From a checkpoint of a small text-conditioned image flow-matching model.
Model: 14.5M parameters, 48-pixel images, text encoder width 128, text encoder layers 12, text encoder norm layernorm, text encoder activation relu, patch size [8, 8], layers 8, width 256.
Data: trained on photos with spoken descriptions (Open Images, Localized Narratives), 50862 training examples.
Rows from block 3 of the denoiser of a small text-conditioned image flow-matching model, named by matrix and row number. Rows with one number belong to one neuron. Each number is 128 + 24 x the weight over its row's rms, rounded and kept within 0 to 255. All counts start at 0. Numbers have three digits each.
After each neuron's rows are labels from the 100 images, of 14848 (inputs lightly noised), where the neuron reaches its largest size: "strongest on" is what is common among them. Only what is clearly more common there than usual is listed. The data: photos with spoken descriptions (Open Images, Localized Narratives). In brackets: how many of the 100, against the usual share in percent.
# gate: MLP gate (model.blocks.3.mlp.gate.weight, 672x256), inputs 0-255
# fc1: MLP up (model.blocks.3.mlp.fc1.weight, 672x256), inputs 0-255
# fc2: MLP down (model.blocks.3.mlp.fc2.weight, 256x672, transposed), outputs 0-255

gate.385:180116167160109061135131131091134107139134126137121101139151129161118108088133116135115107133161137119078101139107139175117172140138188130111136146150122089144163065108120162105129164116099104141158139106133132141095117090118129134144109162129149122123099097148122098141151060165119152136129142146127092131137113105119117127108153162123114124106106115167156134126143090127179173137117115164138136170139086140144131115121092144104062144117148136114113115126121138160119120119120104117174123168134143126095114109130126113123136142139150145151119154114121171147119151098119083132129153108142134176158129139173148095123093119138137143168133146118148078165146085108171135124134103097131139116098144050123104109130152119135115141123163112150141119139089101120108109101084128
fc1.385:075136088062133164103138121139158183091134153117131168079168138060148126149129137129156155125107122133153167120117114119113116107127064139122127156105138133123125111131130092152133129119136162119132106176080127094144099149099112121136123092140151127144155161127108144133128161154143132113121114141121119110099119168104106133142094126137154126114159153085109121116118182133100131129124110118125054121128175116088131147125114093167141125140097119095147165131126128099151134129128122149090129130144051137133157164119150152126136092128122095134156120127122105103136119150102142138158098170117122157109121128091101157123133137078042131112117102146139121105145191140159151141146119143116124098175102136123148135119115111119143131124110149134109115127137140161138135125162092
fc2.385:167127087076127148167097123147082104168147120129112141112119130159130123140069147115126129146116129132184140135147155130130119111124111146178127160116112132122101092103129124123144174141130169117170129146119147148128145178131145119120103109134154118084092110129146149135155132104162147119128095098171106051189106125159103113141188122115065099127124147149144135121113099131136126088121112141108161163131101145142129138100150136170132136134156121149122120123152114161153118149127099156138109121116089146157091108140090128108149160095152093158115142123149156093097108176123146134089122125137139151149125123114121162095118131125090122069127129126155106118136147098114094147094116136137133120149107153127141149129103091080177155140173132126136160145131139151159137146113173
strongest on: text has "sky" (59 vs 24.5)

gate.567:150106145155128127126128088130071104131104129178140156141118131115089105111097071130139157141166127152119102165085108156146156127129120142121158135126150128164154162115143134120151154141108123131146132109127193158192082174145139095096151129109158161093109122109101116123126110139148152137117130103122112066097144140093133116104103148128136122086094168107120102142081127143155123121207091113131123146137126140126126110129148157144134127148120117115128131125127161125102136147142095114167139131127084101140135137148116077136138161125115108133122136142120137109135132105157109160124102116169129181098127113118099131112137128147145158124115101118153072135147151077174083115120146109120145138101168142122104099111152114129088122135165159170148107155123080117116142083137171
fc1.567:172127123161125115129115101155055136142099093083132120088093103138148142160165125117166116161099082134100160119097134186094165111111131125121120200129153155131119084077140115134123129069093132114121104173130167105134114160097131131120160119150124121119149141131096120118140150154128143111140099171163088151129145150102135130105119090090117111115114133158143081131135139142133104153134143170148134143119164146145099145127145125152084121102161109107157135117132131090130128140118135146151164104111135141113143125136116147112148138113140112161126134159125102110128110147112088128123097147112147162143139132103139128099165103124139161142105117148128058137157108125208115114139090107148115134140136079130141119184143125171125119111141107123119108120165085104147132098118115
fc2.567:095142163118114084171136049123095173103134102165142138109074127111103121129158123119107108130165150125120129102138167106136194099139130123132157102128131146158126157142152148141128169110135116137122133098092082157141086148163159112126152120150160169104119164105108119121117115107128107131110153107123098121119124088161131126139127126125123127153114105079166084125119118167183124143146150100151132157126149074136114136128140162181143147104134171110135117144100093144156098127142165115104130104130108142095128109118125123113152127163130148147171146137153110088132119160126162155122097142125134152120124101111119153137155136141123152130098169130068098117152142102098127144091162126083193098135143138119136119134152130120134144114100120073180115135162109131139119138132129
strongest on: text has "grass" (30 vs 9.7)

gate.352:127119157127099112123110139126106092116114143141159124157101151120113140135139168130131119141109149133116149134127153203136164117115131112121124133131121087132139068131119140108113133131104115144172116143124153138061111130130147112104093136127122141156127133163153111140111093169120124142156136134106093137105116061099088117125122079122136120154160170115164134119130120115202120150121129177118136129126103148145152120109112136154139155139119099088140127140141098152141123121119134158167138157132142138146105118092120113152141133154158141121114140155076136159146128159121068140150114149107143170134144147147073132091113143135157113118095134129155132113146055112094121106140121075107147128149125011165102145142135151118151130108138134108091129139122134166148112135096126
fc1.352:152129087101151142121139099129092149129147124117129124127182130128132119113117129120150132126139117150108144133094134048147128138121123137135119153090106167158155143125112145136135120127140134122137123112103131133202123125104142117118155101139067154146116122126091129110103147143113126128113133141121133093110115150117139127119137212135108112124142108132141119138102127130145093200140134083106047113138154144111150109137165088152139128123109149136134125107127145165137103154128121155104119074132114114112116122128130157100109134137111127050170136120150137099112051120117205121127130149131100171098115125116221126110136142130099129114148132118116141102111169081135117129132096157105131115136110182136121108149146101088126130139136127129147162117151121160144113118155117
fc2.352:140169136110158134157133132114203119089130130132146119140156138145118110137165135141113140111133172127116167149168146137134148104118139102111140133151136117123134111127143097153109078131127162144117129118149126084104129095140140116119106105152111163117117150151157151139170130081134119106152114127142118152122153078134119114110139130129122118106128150134130120129175153059138113148138105122128193147101133126151130104126086118182136112125155117170134144122175079120167151143105145175135169126137097133155139149122088137152121149078129132093174115148142146110136182123134046127106119135131095157128157124125115132104123127136131147135122111116124129144118122151143141103124108107102150119154140137160173160110110137135137122123187085130127079108234124134132138140134171
strongest on: text has "sky" (54 vs 24.5)

gate.562:118136144157150127129173133117186091134130121133150152131126137156156098135146098105118130166092140118140156136081177139143136173128088129141178170132149092115119160114086113137148129109123102124108101119146161110116085141127086077157111116145130083127131132131137116112133091140122119163145113139135114123102130180095116144168100133167114108137187122094134152152175155126187137107119128159115137113090129127133113132091151104135143154087143102161096116128154118134095072150120142093133134117124161153142101126132098145160144174157128129138122099100083134132148135160128081091113133163146134130123127128161141133147092193121147117101074119108138087125161144133095131135132119140117199141118128146173150125121118119137124115101139140088102133120127085160129101130137128
fc1.562:141121106193123109114161127102110167139108143131131138109114172143121133142105134154120106131158149112138110092143146101123094132111150170073147114113118158138159134143112138122101161128144133102170089116156122141169115126136116131130140102135080142142092106112162156143148116116120078121108143134127162109100098144142156110112134139134127130125082135148140105153144125179101110101156111097093131129119142113097091101123128158164148108109100125099103091117119148147116096149151082147134083149115128099157113123132151130153129127137141112117126175087131140147112169084121125107107170108148102084082099152147105122120101136106084155100123128123140170184093127118104137138139130122188140126130117125124107145051118095090139139166117138168151147104050135136105120091125129
fc2.562:097157125170130163126115135120132148134132168157083111144050122116166118124156164123092131137122105106119103117128127130119154116144111139086103107171115202132139160110131124148150117158129100106113153157119088144056140115163105118133133098129121101107089113106157124141114159168091140147124134128168131142127177179092115101163163114122154120123160099148126168132153106143126114132102105156107147140167115151113168110155112174107146131152131090157107169121146132100073185134120143116148145141125124142150136115123144095131113113145132112144119092124138140128124142147101161081145119157102137118093145128129164157162112100111130127118159115139176110167130177139106146134133144167139100098138151109121120144122146154121128122087114142068111151108142120115118097120109091
strongest on: text has "sky" (49 vs 24.5); text has "water" (30 vs 7.9)

gate.54:164110157079155148122134126159096150109137126116143151109136115178180067142138236108173131110129148136092136136105124146106118139130086131111128123074153144136109121116132135146139149108127101141148137122108118123124121135132095133127132189146114137138114149141091126090132146145163152131135103155162061155174105129096147151111119120114092125160143129142158133133139100152130134208113105148155122128133118165117095138134160101044059190065109142141135119118124140089113135131109119130107151101121115134135156126188148155109101151111093136140118146137119151132121115133104149131141102139127154116124130113126116140118119107136148110130142131114139122126133094113109100165119139111117115123143123133123125157183125139191147137119130131122114119139137116093134120146153115
fc1.54:160157122148134121127144126101128099134115116113139133128178173163105146122105054151111126149175153131130128108132166152139119144138112137115138085177128112145173106125117139108095142129112145122167121133138154154152112126134127122148123095145089139151122152139159168113153091141131113139138140145121148125097077141116144115111136140109143120092136135112122129117125127151149092068170119148092121143152122133123110089171115163189198075128137115129130106151102127166131096146172085156161090150143097112122106131081131114118135116127173094155114155118143173140116145115116110124125187157139104156115116139172109122111122132103098149144137145141116112149120148131106123097155123183115135134130100085132118128056132109056126138139138147149127114110103154157117135100140163
fc2.54:102059160101162145126143128113174126096128138133139121107130132078134101166143094122130164119177102103097114119139121150110119106138137160094135149156136141191119150140152127139117140101112122126128130134079126122143105161126160119143142128169123122122140153145137116154125113103148148131116099117096144106100113145115108119113146121136139123178105152080154075115143108163137135143119132113099138122096149072114131092178110115145112145132151090113134129160114148197085121094120147122147152131139146128121105144055131127106133112153139144127128124126135111095113154134124139121103067134117162138129138116119134157130148140166166188112124104140111108113158107131129129200135134146113183127150146136112117098116111105094160145115098120060151136111133128062162125100094109
strongest on: text has "grass" (37 vs 9.7); text has "plants" (34 vs 9.9)

gate.112:107132117149094126130121137100109108141071137122109116137132156142119142121125089129136116145141118126079124125080138138144144117105151130101123121160107110116132145088141081068142142123171139123130147142124121134181095143141140151137125116117177160120119101140107143137116130161147155160110130130149129139122158112137149123104131087134107139141127107153122105118100127145202133133136147147150101145125092150142136078166142108143104113115137167131123135187119139128119139108156115127169116083135136096099109079169147096125145126157115162130111137116127133120052090108133100148085116094136152211142162098109149127129116118157166117155113106111143078130188122137197128111093118090100146173108135095183122110142136118132103139146135128107128126106107124128150141078157132
fc1.112:129171127172153099168105145145131106129131196108129106098125151137155110121133129131133136109141146123103116143097158110133101119121163144163112089140124141121105141120108070099118140111123130132092131124120154130142151115145152150156143104142129134126092083122126090105103162135136157114125131122127139182127140095110181150117139126174071151150147075135098080096134164116165121133143139144078119136147102136111169099136150132108136072125114108139131133067126136119136139118109124128106118121145160092094121063181174149133135131114091164123102141146114163152068107099104109151144121132136098149148147089145094135120107111153131105166148138152111157136136180146116116135097117156070118131100103142168134108130104102124121134138126104111094166167146127102141119142129100
fc2.112:133148143172181079131136135092095147119112116161162102132139144137139137130120130123073115107101135147144093151103158149123110126168142114094117111149123149146132127146121129182097122152123121119178132116168118098149109152151094100132116128143130175148118172138135098111147124149102130139171136123138126139166102092139155124146135167125136131151132162153167105133103099115119115097116138135092119152142138123143118167084157101064134118102116152142118127175148127125153147128131128140179144073125101127154155124141105113145099131152147117123105123134156119168120131120130132104086088160102106112114112125168099165131090147159115084106100148134118151128113170103148118116072100161144136061132148070144152114115153131124135112113163116107154081120165128146091104086104157
strongest on: text has "sky" (51 vs 24.5)

gate.179:101132166160132147130141137135139119118135131118110140120106101137087117137124150111088139128152096131109118139113117123107117090124099148122104104152133111138144121098126114127164118124088185117123096128088105113099139137127147120156115179146111123114155178152106164113144156121141160095123123150127128176129146125150115125142094120129061137109163154153066182099118145145109139174120140149178138166133061158086098119118088151134112104123102139133092152138116131085133129135088126147133140116138147156115167112152115095151160117083099149115132081096103110104135089156130168160123113131146150148144164087101129118166125147141114136135074100125158095106169153135129110125126162140137103135109110145170160139137153116164153127146169096117133108122106139143142117155139056
fc1.179:143102087100159120090119125107142126107119130142137114102133139136162162107143087144150111148098138132128148131145131123156149156103163106119131176126086121108126110138140124138123139149126074123139152109151145159154149113117112130118128060123118150139128105132159087120104090124130113150130104115138082096126126123100113126110168107127181109133117119113196087145139135095185126055129107131083124102118175115169108154146152083163132154123150140109163145140125128151124142127158096108137131143112096115120140149106146169085110143164183124118128158175131149118128133087127157122136149126130106144123092178141123137093127096129107140124159164140140114140130116116174137122135070144104149114145129110108111102124124133095093129086088146152121127131126122126113155050119185
fc2.179:100103134115178155152098141146143118156144101131151140081120172069136110132124138154129171149131103139091139133147109119148093144102120118161169105102153128089107127121128103146170136121083138105124143135088126128096083120143142111122147135163089108120148074130122156172111135133141117118097089093111099107114142134111132102098072086140156108147176161114114147108105108150139148123130159116144120126125165095097165134170113145145108140157128098135131103131098142141139116127137079121110133131137158133134107132106144115082103092156135183133119099125142117144129135111146076141166158124101148121146127159143129133101180168117096169148136143149074090135171134129118124182129161179088148142116105127090141136158157107145121124127120155123127134121117099119138165155084125
strongest on: text has "flowers" (25 vs 3.1)

gate.428:100114123155118136061099137161146097129112104178076134146120140129117149170140134114129161157101139172141129177118124135094142119121155150134118100112089119173137121097145109124163150114139130141131139107125132107150117133111098139113135147097147146134125116082134095098130131101109150078140074098119085107114153138097118058121170132129112110179132116088153140150173142117116117131119125137093141129136146092091135138120140145130133150091149155146135140146100138112136181130124130155151180118129102123126159108114119084163109148107184129168124098174139153126123158087125140099144136131118104123166150158120118143109102141096077122141109096177148131137105155098108145080166124125151122149152140116136157113138161079160136111122158158110131120086115141096158111149138100
fc1.428:103139096122132162057099124105129131128159085133070143175126104116111163172147122133125147117121143161113132146131102109078130138124158145134118126143119136147139130108141118119131113149141127116124147161151123090125158137110094125140158099093122141136118129098132138090131142152140095117131098070144133100122132105149143070138163152131120142177088104101132132145164123117084108096112128094118129105157174068124150126135095171109084100116144134163145137191124122115135157154127164168112107125129160114136089109118109087133091161171149128081139111173138125148152091102132148084129139082096135108142158170116138152117120134098111124132133110153119143110092120132106151094127108114152120135132147135110147152150146114154126117135149151076152124106145124129140134202170132
fc2.428:138132098099115165102118115188135090119102113184158169118123165133113139151132138132140154105118109125105134075124138082143113171133155139133106131091121143102126113157129112097103105147134133129118124101117109144120137148107125133170106072125124116112130116166124148105098165063161162122117158148137167129137095101122119142126172148124099134133106149101136105140144109118114077118122149141121150152095101105126130112159195129123102092071153160121124120110119111113129125172111125138151088112146157089138178130124097128090123122106142105066149174121147089092149192130116107150135128117145131111165131140125122103122146137141141149118123126127156132125145113113143094151171144099146123124133101141122119088139102093169145143125139143111085127141086145205151145129095125
strongest on: text has "red" (28 vs 4)

gate.300:117154159153142137166149112103140104128155167123150150143134153170126100140160121133132078124182129108135088070130153149158117097129116048147116118152156141100136110125154095108131170112099130046108122117138096137147085141094131114134127110175154099108179119127152114133108107167164091158114096137148207152121137131177147131129156127161137140077119122126071115137105170113137103119100143173132147127144149158124114122164124106111121158128137164140163113143099138142124136132087137097123107132167152110095096135125116133125105123114119126117124146160155156129125135118111122155157111137105125093171130133126125138136080082110142131152131144129119137134131115111099122132140111115156118113094137156134132092129119136120143104104153100125143137131139102091193163126161139
fc1.300:124130143152137092193189143082130099104092146130152128154121141138093104147151152137132066136187130075135094132107164114156102108105106068112116142123144126138159127102159084099132153126144136078097134129121122138123092122120157130128112118138214116098152129125148135141101095149137131134107101158107158128087113127132127156109179109117144096071113113149113152176133145090134146108122134131150105143156107135157143161107143099114123154145130163140111081119129136126131121139092113121163118160174100131115143166133104130145123144141148111120130144129105176119132154125100142165145129132119129144140130142112155131168111102086107147148128148110130142169107118138139109128170107096128159149093156138105147055101121106138183132134133090130122122142133140116138162116141124
fc2.300:079125151136125161115144127086133136088086109124147146075120157107083141147138136125090095146172101088108144106115140134153144156136123104154147126089141118131118090167135136114099106123077110151113107085145130176114119152137132143164139134117089110115141107108107127109083139074125143159158152130095135172087111101148104150143136184120131139163119141135173090142154139130127105162130167098117122180148084098098125108141137112127093098111119163114130113102076137133154119123160107109148119116116155101102160146136097133108124129195136116096133177145095089128138133130112111113154147133149147099129113123115082107123127147108138161140102100159105148121146103137162136123143132130136157120141101124113133070139158091143132159130080139144093123126119080143151122125091116
strongest on: text has "sitting" (33 vs 15)

gate.484:077141142151130117110134132138124119151144146156144132147161152117114092138119116133116129121137111126098155159110153159137127126116048110129122111183116093113125160104140140107127109124204119124153156141105136137153128120157055135157100147142182154153151107113112158141156089132118095151155129117138162123101121105133159124146115214125148131159163121127123137152080199151176106119163135124120134126154120133140145141147125124162163135135154124111119148153132098141145160107116111131100121135135107131126096118136143116159132094149094110121146133129100123141120057132139119121114092118138094169119147150092112103119096128139139109092120147136150077149153187138141141136100136115068144136120135194139112134153126118146131104122139134125169150131099170117141125121167157
fc1.484:144151143102108113116130111124108119108106139107135125154114123131109131100148147112134142135121109116084147138097158106141162133125118135122145132085124124125164153111118134121155147128191134121170122112112180149152114131133128129129138133137158137108122119138139133141160155143109179127108107125135097155149114089119126123148108148127138115144133144155150113109125143177195138159147118145156140138136092175127155152150136136161108130126112108120152148096114106099168143123141134128184155148141098135116131128147137101098156145133142106111094123151127145147103085118131071192112124131164121202154116125134131106116153114121139134122140112126089044107200132086223129162117106120061136173127135063137129131171127119143124127132136135129150124116157116116126112078097139
fc2.484:112108111135098100070108206132151115166115115144158088120128085112093138110153093162128106134109157143138130118123112168130123152119070130131109119118140071111166116118105139122119118161125133128132155147111092132086133121148091151147113094119137114123151103120111150127129123121162167141142083134126132101134162143103164118119145150160141141132156124153148093116086089137154109126081148146105161110115126116120159139115149123165119090124185124146141119167161097111121131131106148113157101108130089101122103132170162131120153089126116101150139149156103142139109131154106085150104073140101110140144113159132093127115131098111130098155113128128101142153097196162127086117125138120125095110142088089145137114129108154163116138136165147101137153108123107170064141112106106
strongest on: text has "sky" (58 vs 24.5)

gate.571:183136153144105122179137127140113088129136127093136104128164118202132138120144110125115133134089152125138068130119144120157168128131130097151123105050126173139152117138160108143135142101132101132143120150104154130118133129106125081130131156143123114102113120128151125124144112124102124139099097137173095130169124114098115117143119084104094156131121119138120092081147133168178132111140143111111172128142106167130120144168161140153120139122111124141112090095114058109135147105101137125178158119117127097104155139113100117091117148101149132132097126149170145139111161147118108146109090180125156165155131147149106132153126127134190106168150122130131101102147101085087149132123072134122121141135107093145150176151093137127146096111124125097103115144141123099132105127096140
fc1.571:124102142140136124133137115115083176134160178117136141107130125131132142101094148106110098139164107116078124126124147116109134117153118167105126112133128149166170113102096132141107147092110140110146106108106167154144125114128139116114144126128080143107087090164159159163133102130161130094095147147172146130148095133151116147098131163103105125116134139110153095119159123140127139149152139130105168131144134127081070106128105144137141126148118134114150111090078200170121135112136068110123093174143113127142132127136142141122131134094145117105134177096161121108138150099088077122149090165136102153109078141147106110111101132133097166157160150142136114181098124105116129135133116109115129130136131124138091143104123098073154128120141181146114103114067148118076131113130113
fc2.571:085188144184111117090179149097154160112131098167106115141138141092126100120136109145109105129142106143139117121145123089108202141128105118064128119146136107115101117126121169156133164107117100133130118093136146125094124137126137162105151141137095133133113119115095126115142127131115117137149127145119133151091134104113163141135120105137159122109147118148132106105079095158182141119141130107124141143150118088122145121142143110101087108143145118188142151152106083133125140085137167079103153106133124120109148141128180128104145111148088146162141144148115143144159106146126191139160098170099136114070141134138106099145142124102139140205107117125155087151143149140168133124136115152134137115144111191146126097097094138130104151092124119104156140129160154118138133126145115
strongest on: text has "sky" (67 vs 24.5)

gate.57:143147133114186120119149128108144128074105153127126161084161123157171138096098126086105121144146170114139126108114129136140118147139108130110135094178097109070141092097120110123144156144083130153146121132109151131120144124130127160139106141135072159133126168118124175117133126108136148136110124167093103160131115116140110125108138119140109059121163125106145132122149129131116120089113100133127133129109092109102070122147097094080147133088122125149109146170150137148137111180136078140149124139133109143159134154109128166119119129141149141166138118156112117095132152101116192132098161147133117106145114108156114118116149161099102142109100137139143123103116115130101124105134136187115141139151081170140104174069142112093123118111098185146122078131096120139116154110169125
fc1.57:113189119112139088135161114096162144086116182120116143124156133128193122112120174072133127131168143122127161115130120141139154150135123115111167079189138122050118118112106106128119137144159118138130134135133120111093114121143110114121127136147141132119150196117140161135125125144169148128118118146075106150134102139122108124119130120158097107162161101120146141140176146104135105081095146138130116109098124074112145125130115096048117132120125084162101122158125128172147118178114113148140068117145100138152107141085134149135114111168123099130130138138130134102120123126123154134112160134122098133165158100133128099144117147098124158128114155127126119104134103148121149081105163149097163162145090132115133142117144090104134124112073134137122087134134111148129142123154107
fc2.57:162126131126081115093154141112132158095118143109099095177115101194126118127125159119100105128146157123165141150123131112120195116099134127095123143164124167161125144124119130115108139143192118184139104133167148143150155143120123159118112126088162148148121163108115093072143146118129116151151156166120159170130124134151146140174153171130127156095125107131129127129139135113149138170145090141118146126134095166134069156072103109151114155096132142129126149139116093129147141065120180123123118124119121096128150151144130166163138165101145096123140138103127133121129128146124197105114104117160098142144155124112120114136075091149146102143126128094140156125111124122122132106135126091120125136131166135131117160073124144117147125124133104127132142123146134138110077127195135
strongest on: text has "lights" (28 vs 7.7)

gate.216:139109115113095130131114136114088167129118130117144130151223110106119127128132090131138143138147117102113122135080146112117152132138085129121142159131170125154134116104116120141125161106124135120149126191142124158134125141129163134125147126137145108118114109148107177131114100130099167093131137106110126141111113000136106110135111212114109103136111153138152129103146124129103129124141139112150142141134147137134086136127065127116093120125146142129111139136125068122151131146133101115141141143133125112146098147127131125124142160136134128178130126102139163111157154117123089123113139138130103107141112133152125114135121114137098146141128144124175072144123120129141118128133151098199117130126110120112110136121130147120125139143157133147122142133088137125122124124102118
fc1.216:101095109134119138120138069126198126130142124142120096087119206137153136130148145129145136111100123164148157122152103102151133124110166126148150120123112147096154145114157124124134113124147119155120130124092151102116096157103102130135127108143132153096146133110118094115161147122142146134136145162134144113127207158144120143130132108119131123118145102133124117143112145102139148129114141153130116182112097135125119129143199123125182157146112126119166142093101181100083150093130134148117117106113143163124184106137109129124113100109126106131125101154129097094082129137144138159155081123139149140148146135085110142126137143114171175147116094140147170104121127125146137118142103118099142151139149142193147128141180112143103116094116106139093064149133051108142113126133159
fc2.216:138155084120098141150144145158042097144119124105143150087084131113100135118077130115137135100143126115100123106132105145125150115132148132149115114133151168110140122122151128063130142107133129120102149120073134138164164149121131119145112106134118097155130128109118146139101115105120101120103192103096146137131150116116077157130138176115118158155087125087108129115124148129119150123170117143145128092141144108120149133177146131124164145118121142137121100120098137147088092142134133130128123099127142147117104150111095141109104168161108072157143129139138102121127122096123145176105095081170144108131108128080100125129162127103150107101120103132115123117111076119134104122135136092134128152126138129052130090161135106124115136126110126162132189159186087104144126118132072
strongest on: text has "text" (30 vs 6.4)

gate.513:096156103167095125166126111115088111111128129107118107143062160113135127133144189104179171116150085136151149113158122091099149138123113142149105080159163070091120094120153108121183116120171104133122126142154140122152108095128090122084132124110124137118155180120098138133104144117120170136134158147122113117085204136133104113133144132109126134150155134094124155137113129101148101102119135116170129140118151116138107175110134141078164107135144085095134136162126114151169176133083110148161121122120098130118132113115108097157146135161116139158128096146129112084126122144128144148109146126127141128149159128105138112095130123111154138175124148107154104089130121154194119097134140105126152133103122124147145091166169107124106115127127116173133142137129136153128140108097148
fc1.513:107122160122126104090118127118117177122127193120090147111159132104152122103097198096166145110158120128087124106108134168105155134139162159090116117136104141107113127155096102120148153123128117123136121129120165121139110087120111130113133149091132126134100139128134105137135148122151147142109117145114092171178129133131128112116123098142111118146107103146141147123133115124132145187117098163182119108117145155092151117109111084043032154127140116109116125095144134125138126161129139113109118175141120105124108117146159130153102148101114146161113154123133143109105124116101076125112125093148139080109074113109142144100135116116111124114123146130120135149134095135205102146135124077113114098115122074098121111120119127108127128154146164145129143105138151136098120118131074
fc2.513:124176141107149118130127130144119141097135098186115145100085126169072116130145237142016089112117140129118148129144166105161154130158149121122141087171100163127121142155135140176143145099158098109135151143140120160092128114142146159078105120154113146104120100121100102150113169109126085111138121116114122117104089144136144105132117129103162112089137105154154133126112113152152119161164116122141139167148112126102118142134111158114092097141138182110129162128130128096146160120105145128145106117124099143119171126100124105154118125144147139141136144133136130130146130129153137127141152135125115106133150146116137129104146131093081122165100114120144135162105107097130143127114142144100093109151119134145143138134112155117139150126140145127155105152160087172127084118129179
strongest on: text has "red" (36 vs 4)

gate.380:172133151059108154178112127093107155142140113075112152114134133079140128131136111134133112142127146133157165130091110120117192130129119145099147128128194117148103141151152149135103172115106137144147124106103110117122114129129119114117109131153208129125118170169128097142119157176126144123172091157114097098128133117099098110122113156122128121094134156120134109116117111092097096103171135133141114132111154141108167146106108197187098154163121094118117141111105196103126129100119064158149141151134095111150126155142096086115141149098101139179136129131135158131116126135132109161152146170116130171154092127137120099099125108130137143129140121119148084141168139125182139121157129111122124109145116126112119141124116155107136106137152155149120111130117115149114124119137106
fc1.380:155168159086124121142106136108109148152134127128134202130113145064144152128134175152111103125131137136161119104125153153126129121100132109096150086122144149112124176177144146122145151135121152115134127149095126100115131112121102098080126124130161138145113160155160107141100121146124151141129071134143142117165097119092127132108130062169121121126147142098165113134104109124100134115167134128114110109118139124110186113116171145171130167146139116161127124117143205134141092142117105122140103141169105123145135165160083119175147136131111134130162142118141142164058143095154113132121165137117129139137107134100140120123142110150113116112164084113095176116127104110125139158144123119057098105143101113100125109070107118102128109140145132145134138126160141167140152149126129
fc2.380:158139159154132107174122161151160107149133153094099114139142083143147151098118165128146111112127140133127109108074117107112122106105145144146101086127144071135208172110115150101162094160156126115142142125153151141140124155108098114116142131109113145169113160100076166135091126159112113152081149129130181116107144133094152126150133072125125131089147077111110141147134123189146140126120087147119132104148153144138144133146140158157145123125078098118142105122100152134157127104107153093131104124124147146132113094113130108168101144136119083121167126124111126127128127115098104079151113095114098089130100091123158105129111120118125119100139098141113151143098119148142096138166126125106167145089141105126114135146119141121101076130100115128151093126162148109145123107158076
strongest on: text has "sky" (49 vs 24.5)

gate.12:142125118144095125157157090152120095137125119114105102112097170145139136112113173132164162140157096148148132108141129110134193144123135145110146098170134083094153126092148114112133130107113173125133114138126157137129087102150164163098131132132093132109158160146124152123137163146140169122152143150138115144082143120130103117147148130146145095089120157155070163136089124104105103168099111120165146139148115110110114123111101130099139080110110098119149105146068148180164145131117090117138109096156129123089108098066136081115158095168124111123126129125150105087136135145082146149142142141137107104133121103125122137128100139128143181172110137108163110101115080143107116089136142124168146149123126125128114134122177113117109129152131134195108128131097160156112152130123116
fc1.12:137112107146115159105099157179144128115144130165146134143196109131140095116111094122102122120106157143139134149099109162113100115139135096143111177089100143150107077129114160114133158163062141104113138171156086128123141158123107118138108135127127139121108096146085123108136140064098147096139135119139121094155141113158121118131098159127121164132135112096132148150136135148117177136144131126107167142090144114126117151120156111108114158098127171125140138166132146077085134096143141090087172125165135104114165132131138165065103151102111126138141110156127149127182157167120110105135112153145144125130108105136125170153132087123131092109107134120128169094145147112114099149137122176138105108148140155127120143148095129139143141104154150077109118121154086077117127150151120
fc2.12:157132120175078144113132113099108075148127121118157124152114112169158138113120126139106124102113150088151137125120098091147125144136143120133090143078126132103140083116145119108148119171107181127131127079157131124124120115096088096140132142088146119136080092158146135082110159119182164124142138162154139132131169135116122151147161147132084144116101155139174147141177142120062122117129141123172094105129087153126132113099199105073082127091132118164125098116131117109102146135127129125141115101138130084095138111137126141115133157113163101114125149143095111135155162125139109117143113111137142099114119142116133148170078106141140125089163110125115123158147143137117123101156075120184121126108120128157131127086141105143115138133119142163080125129122160135148159126103117
strongest on: text has "red" (32 vs 4)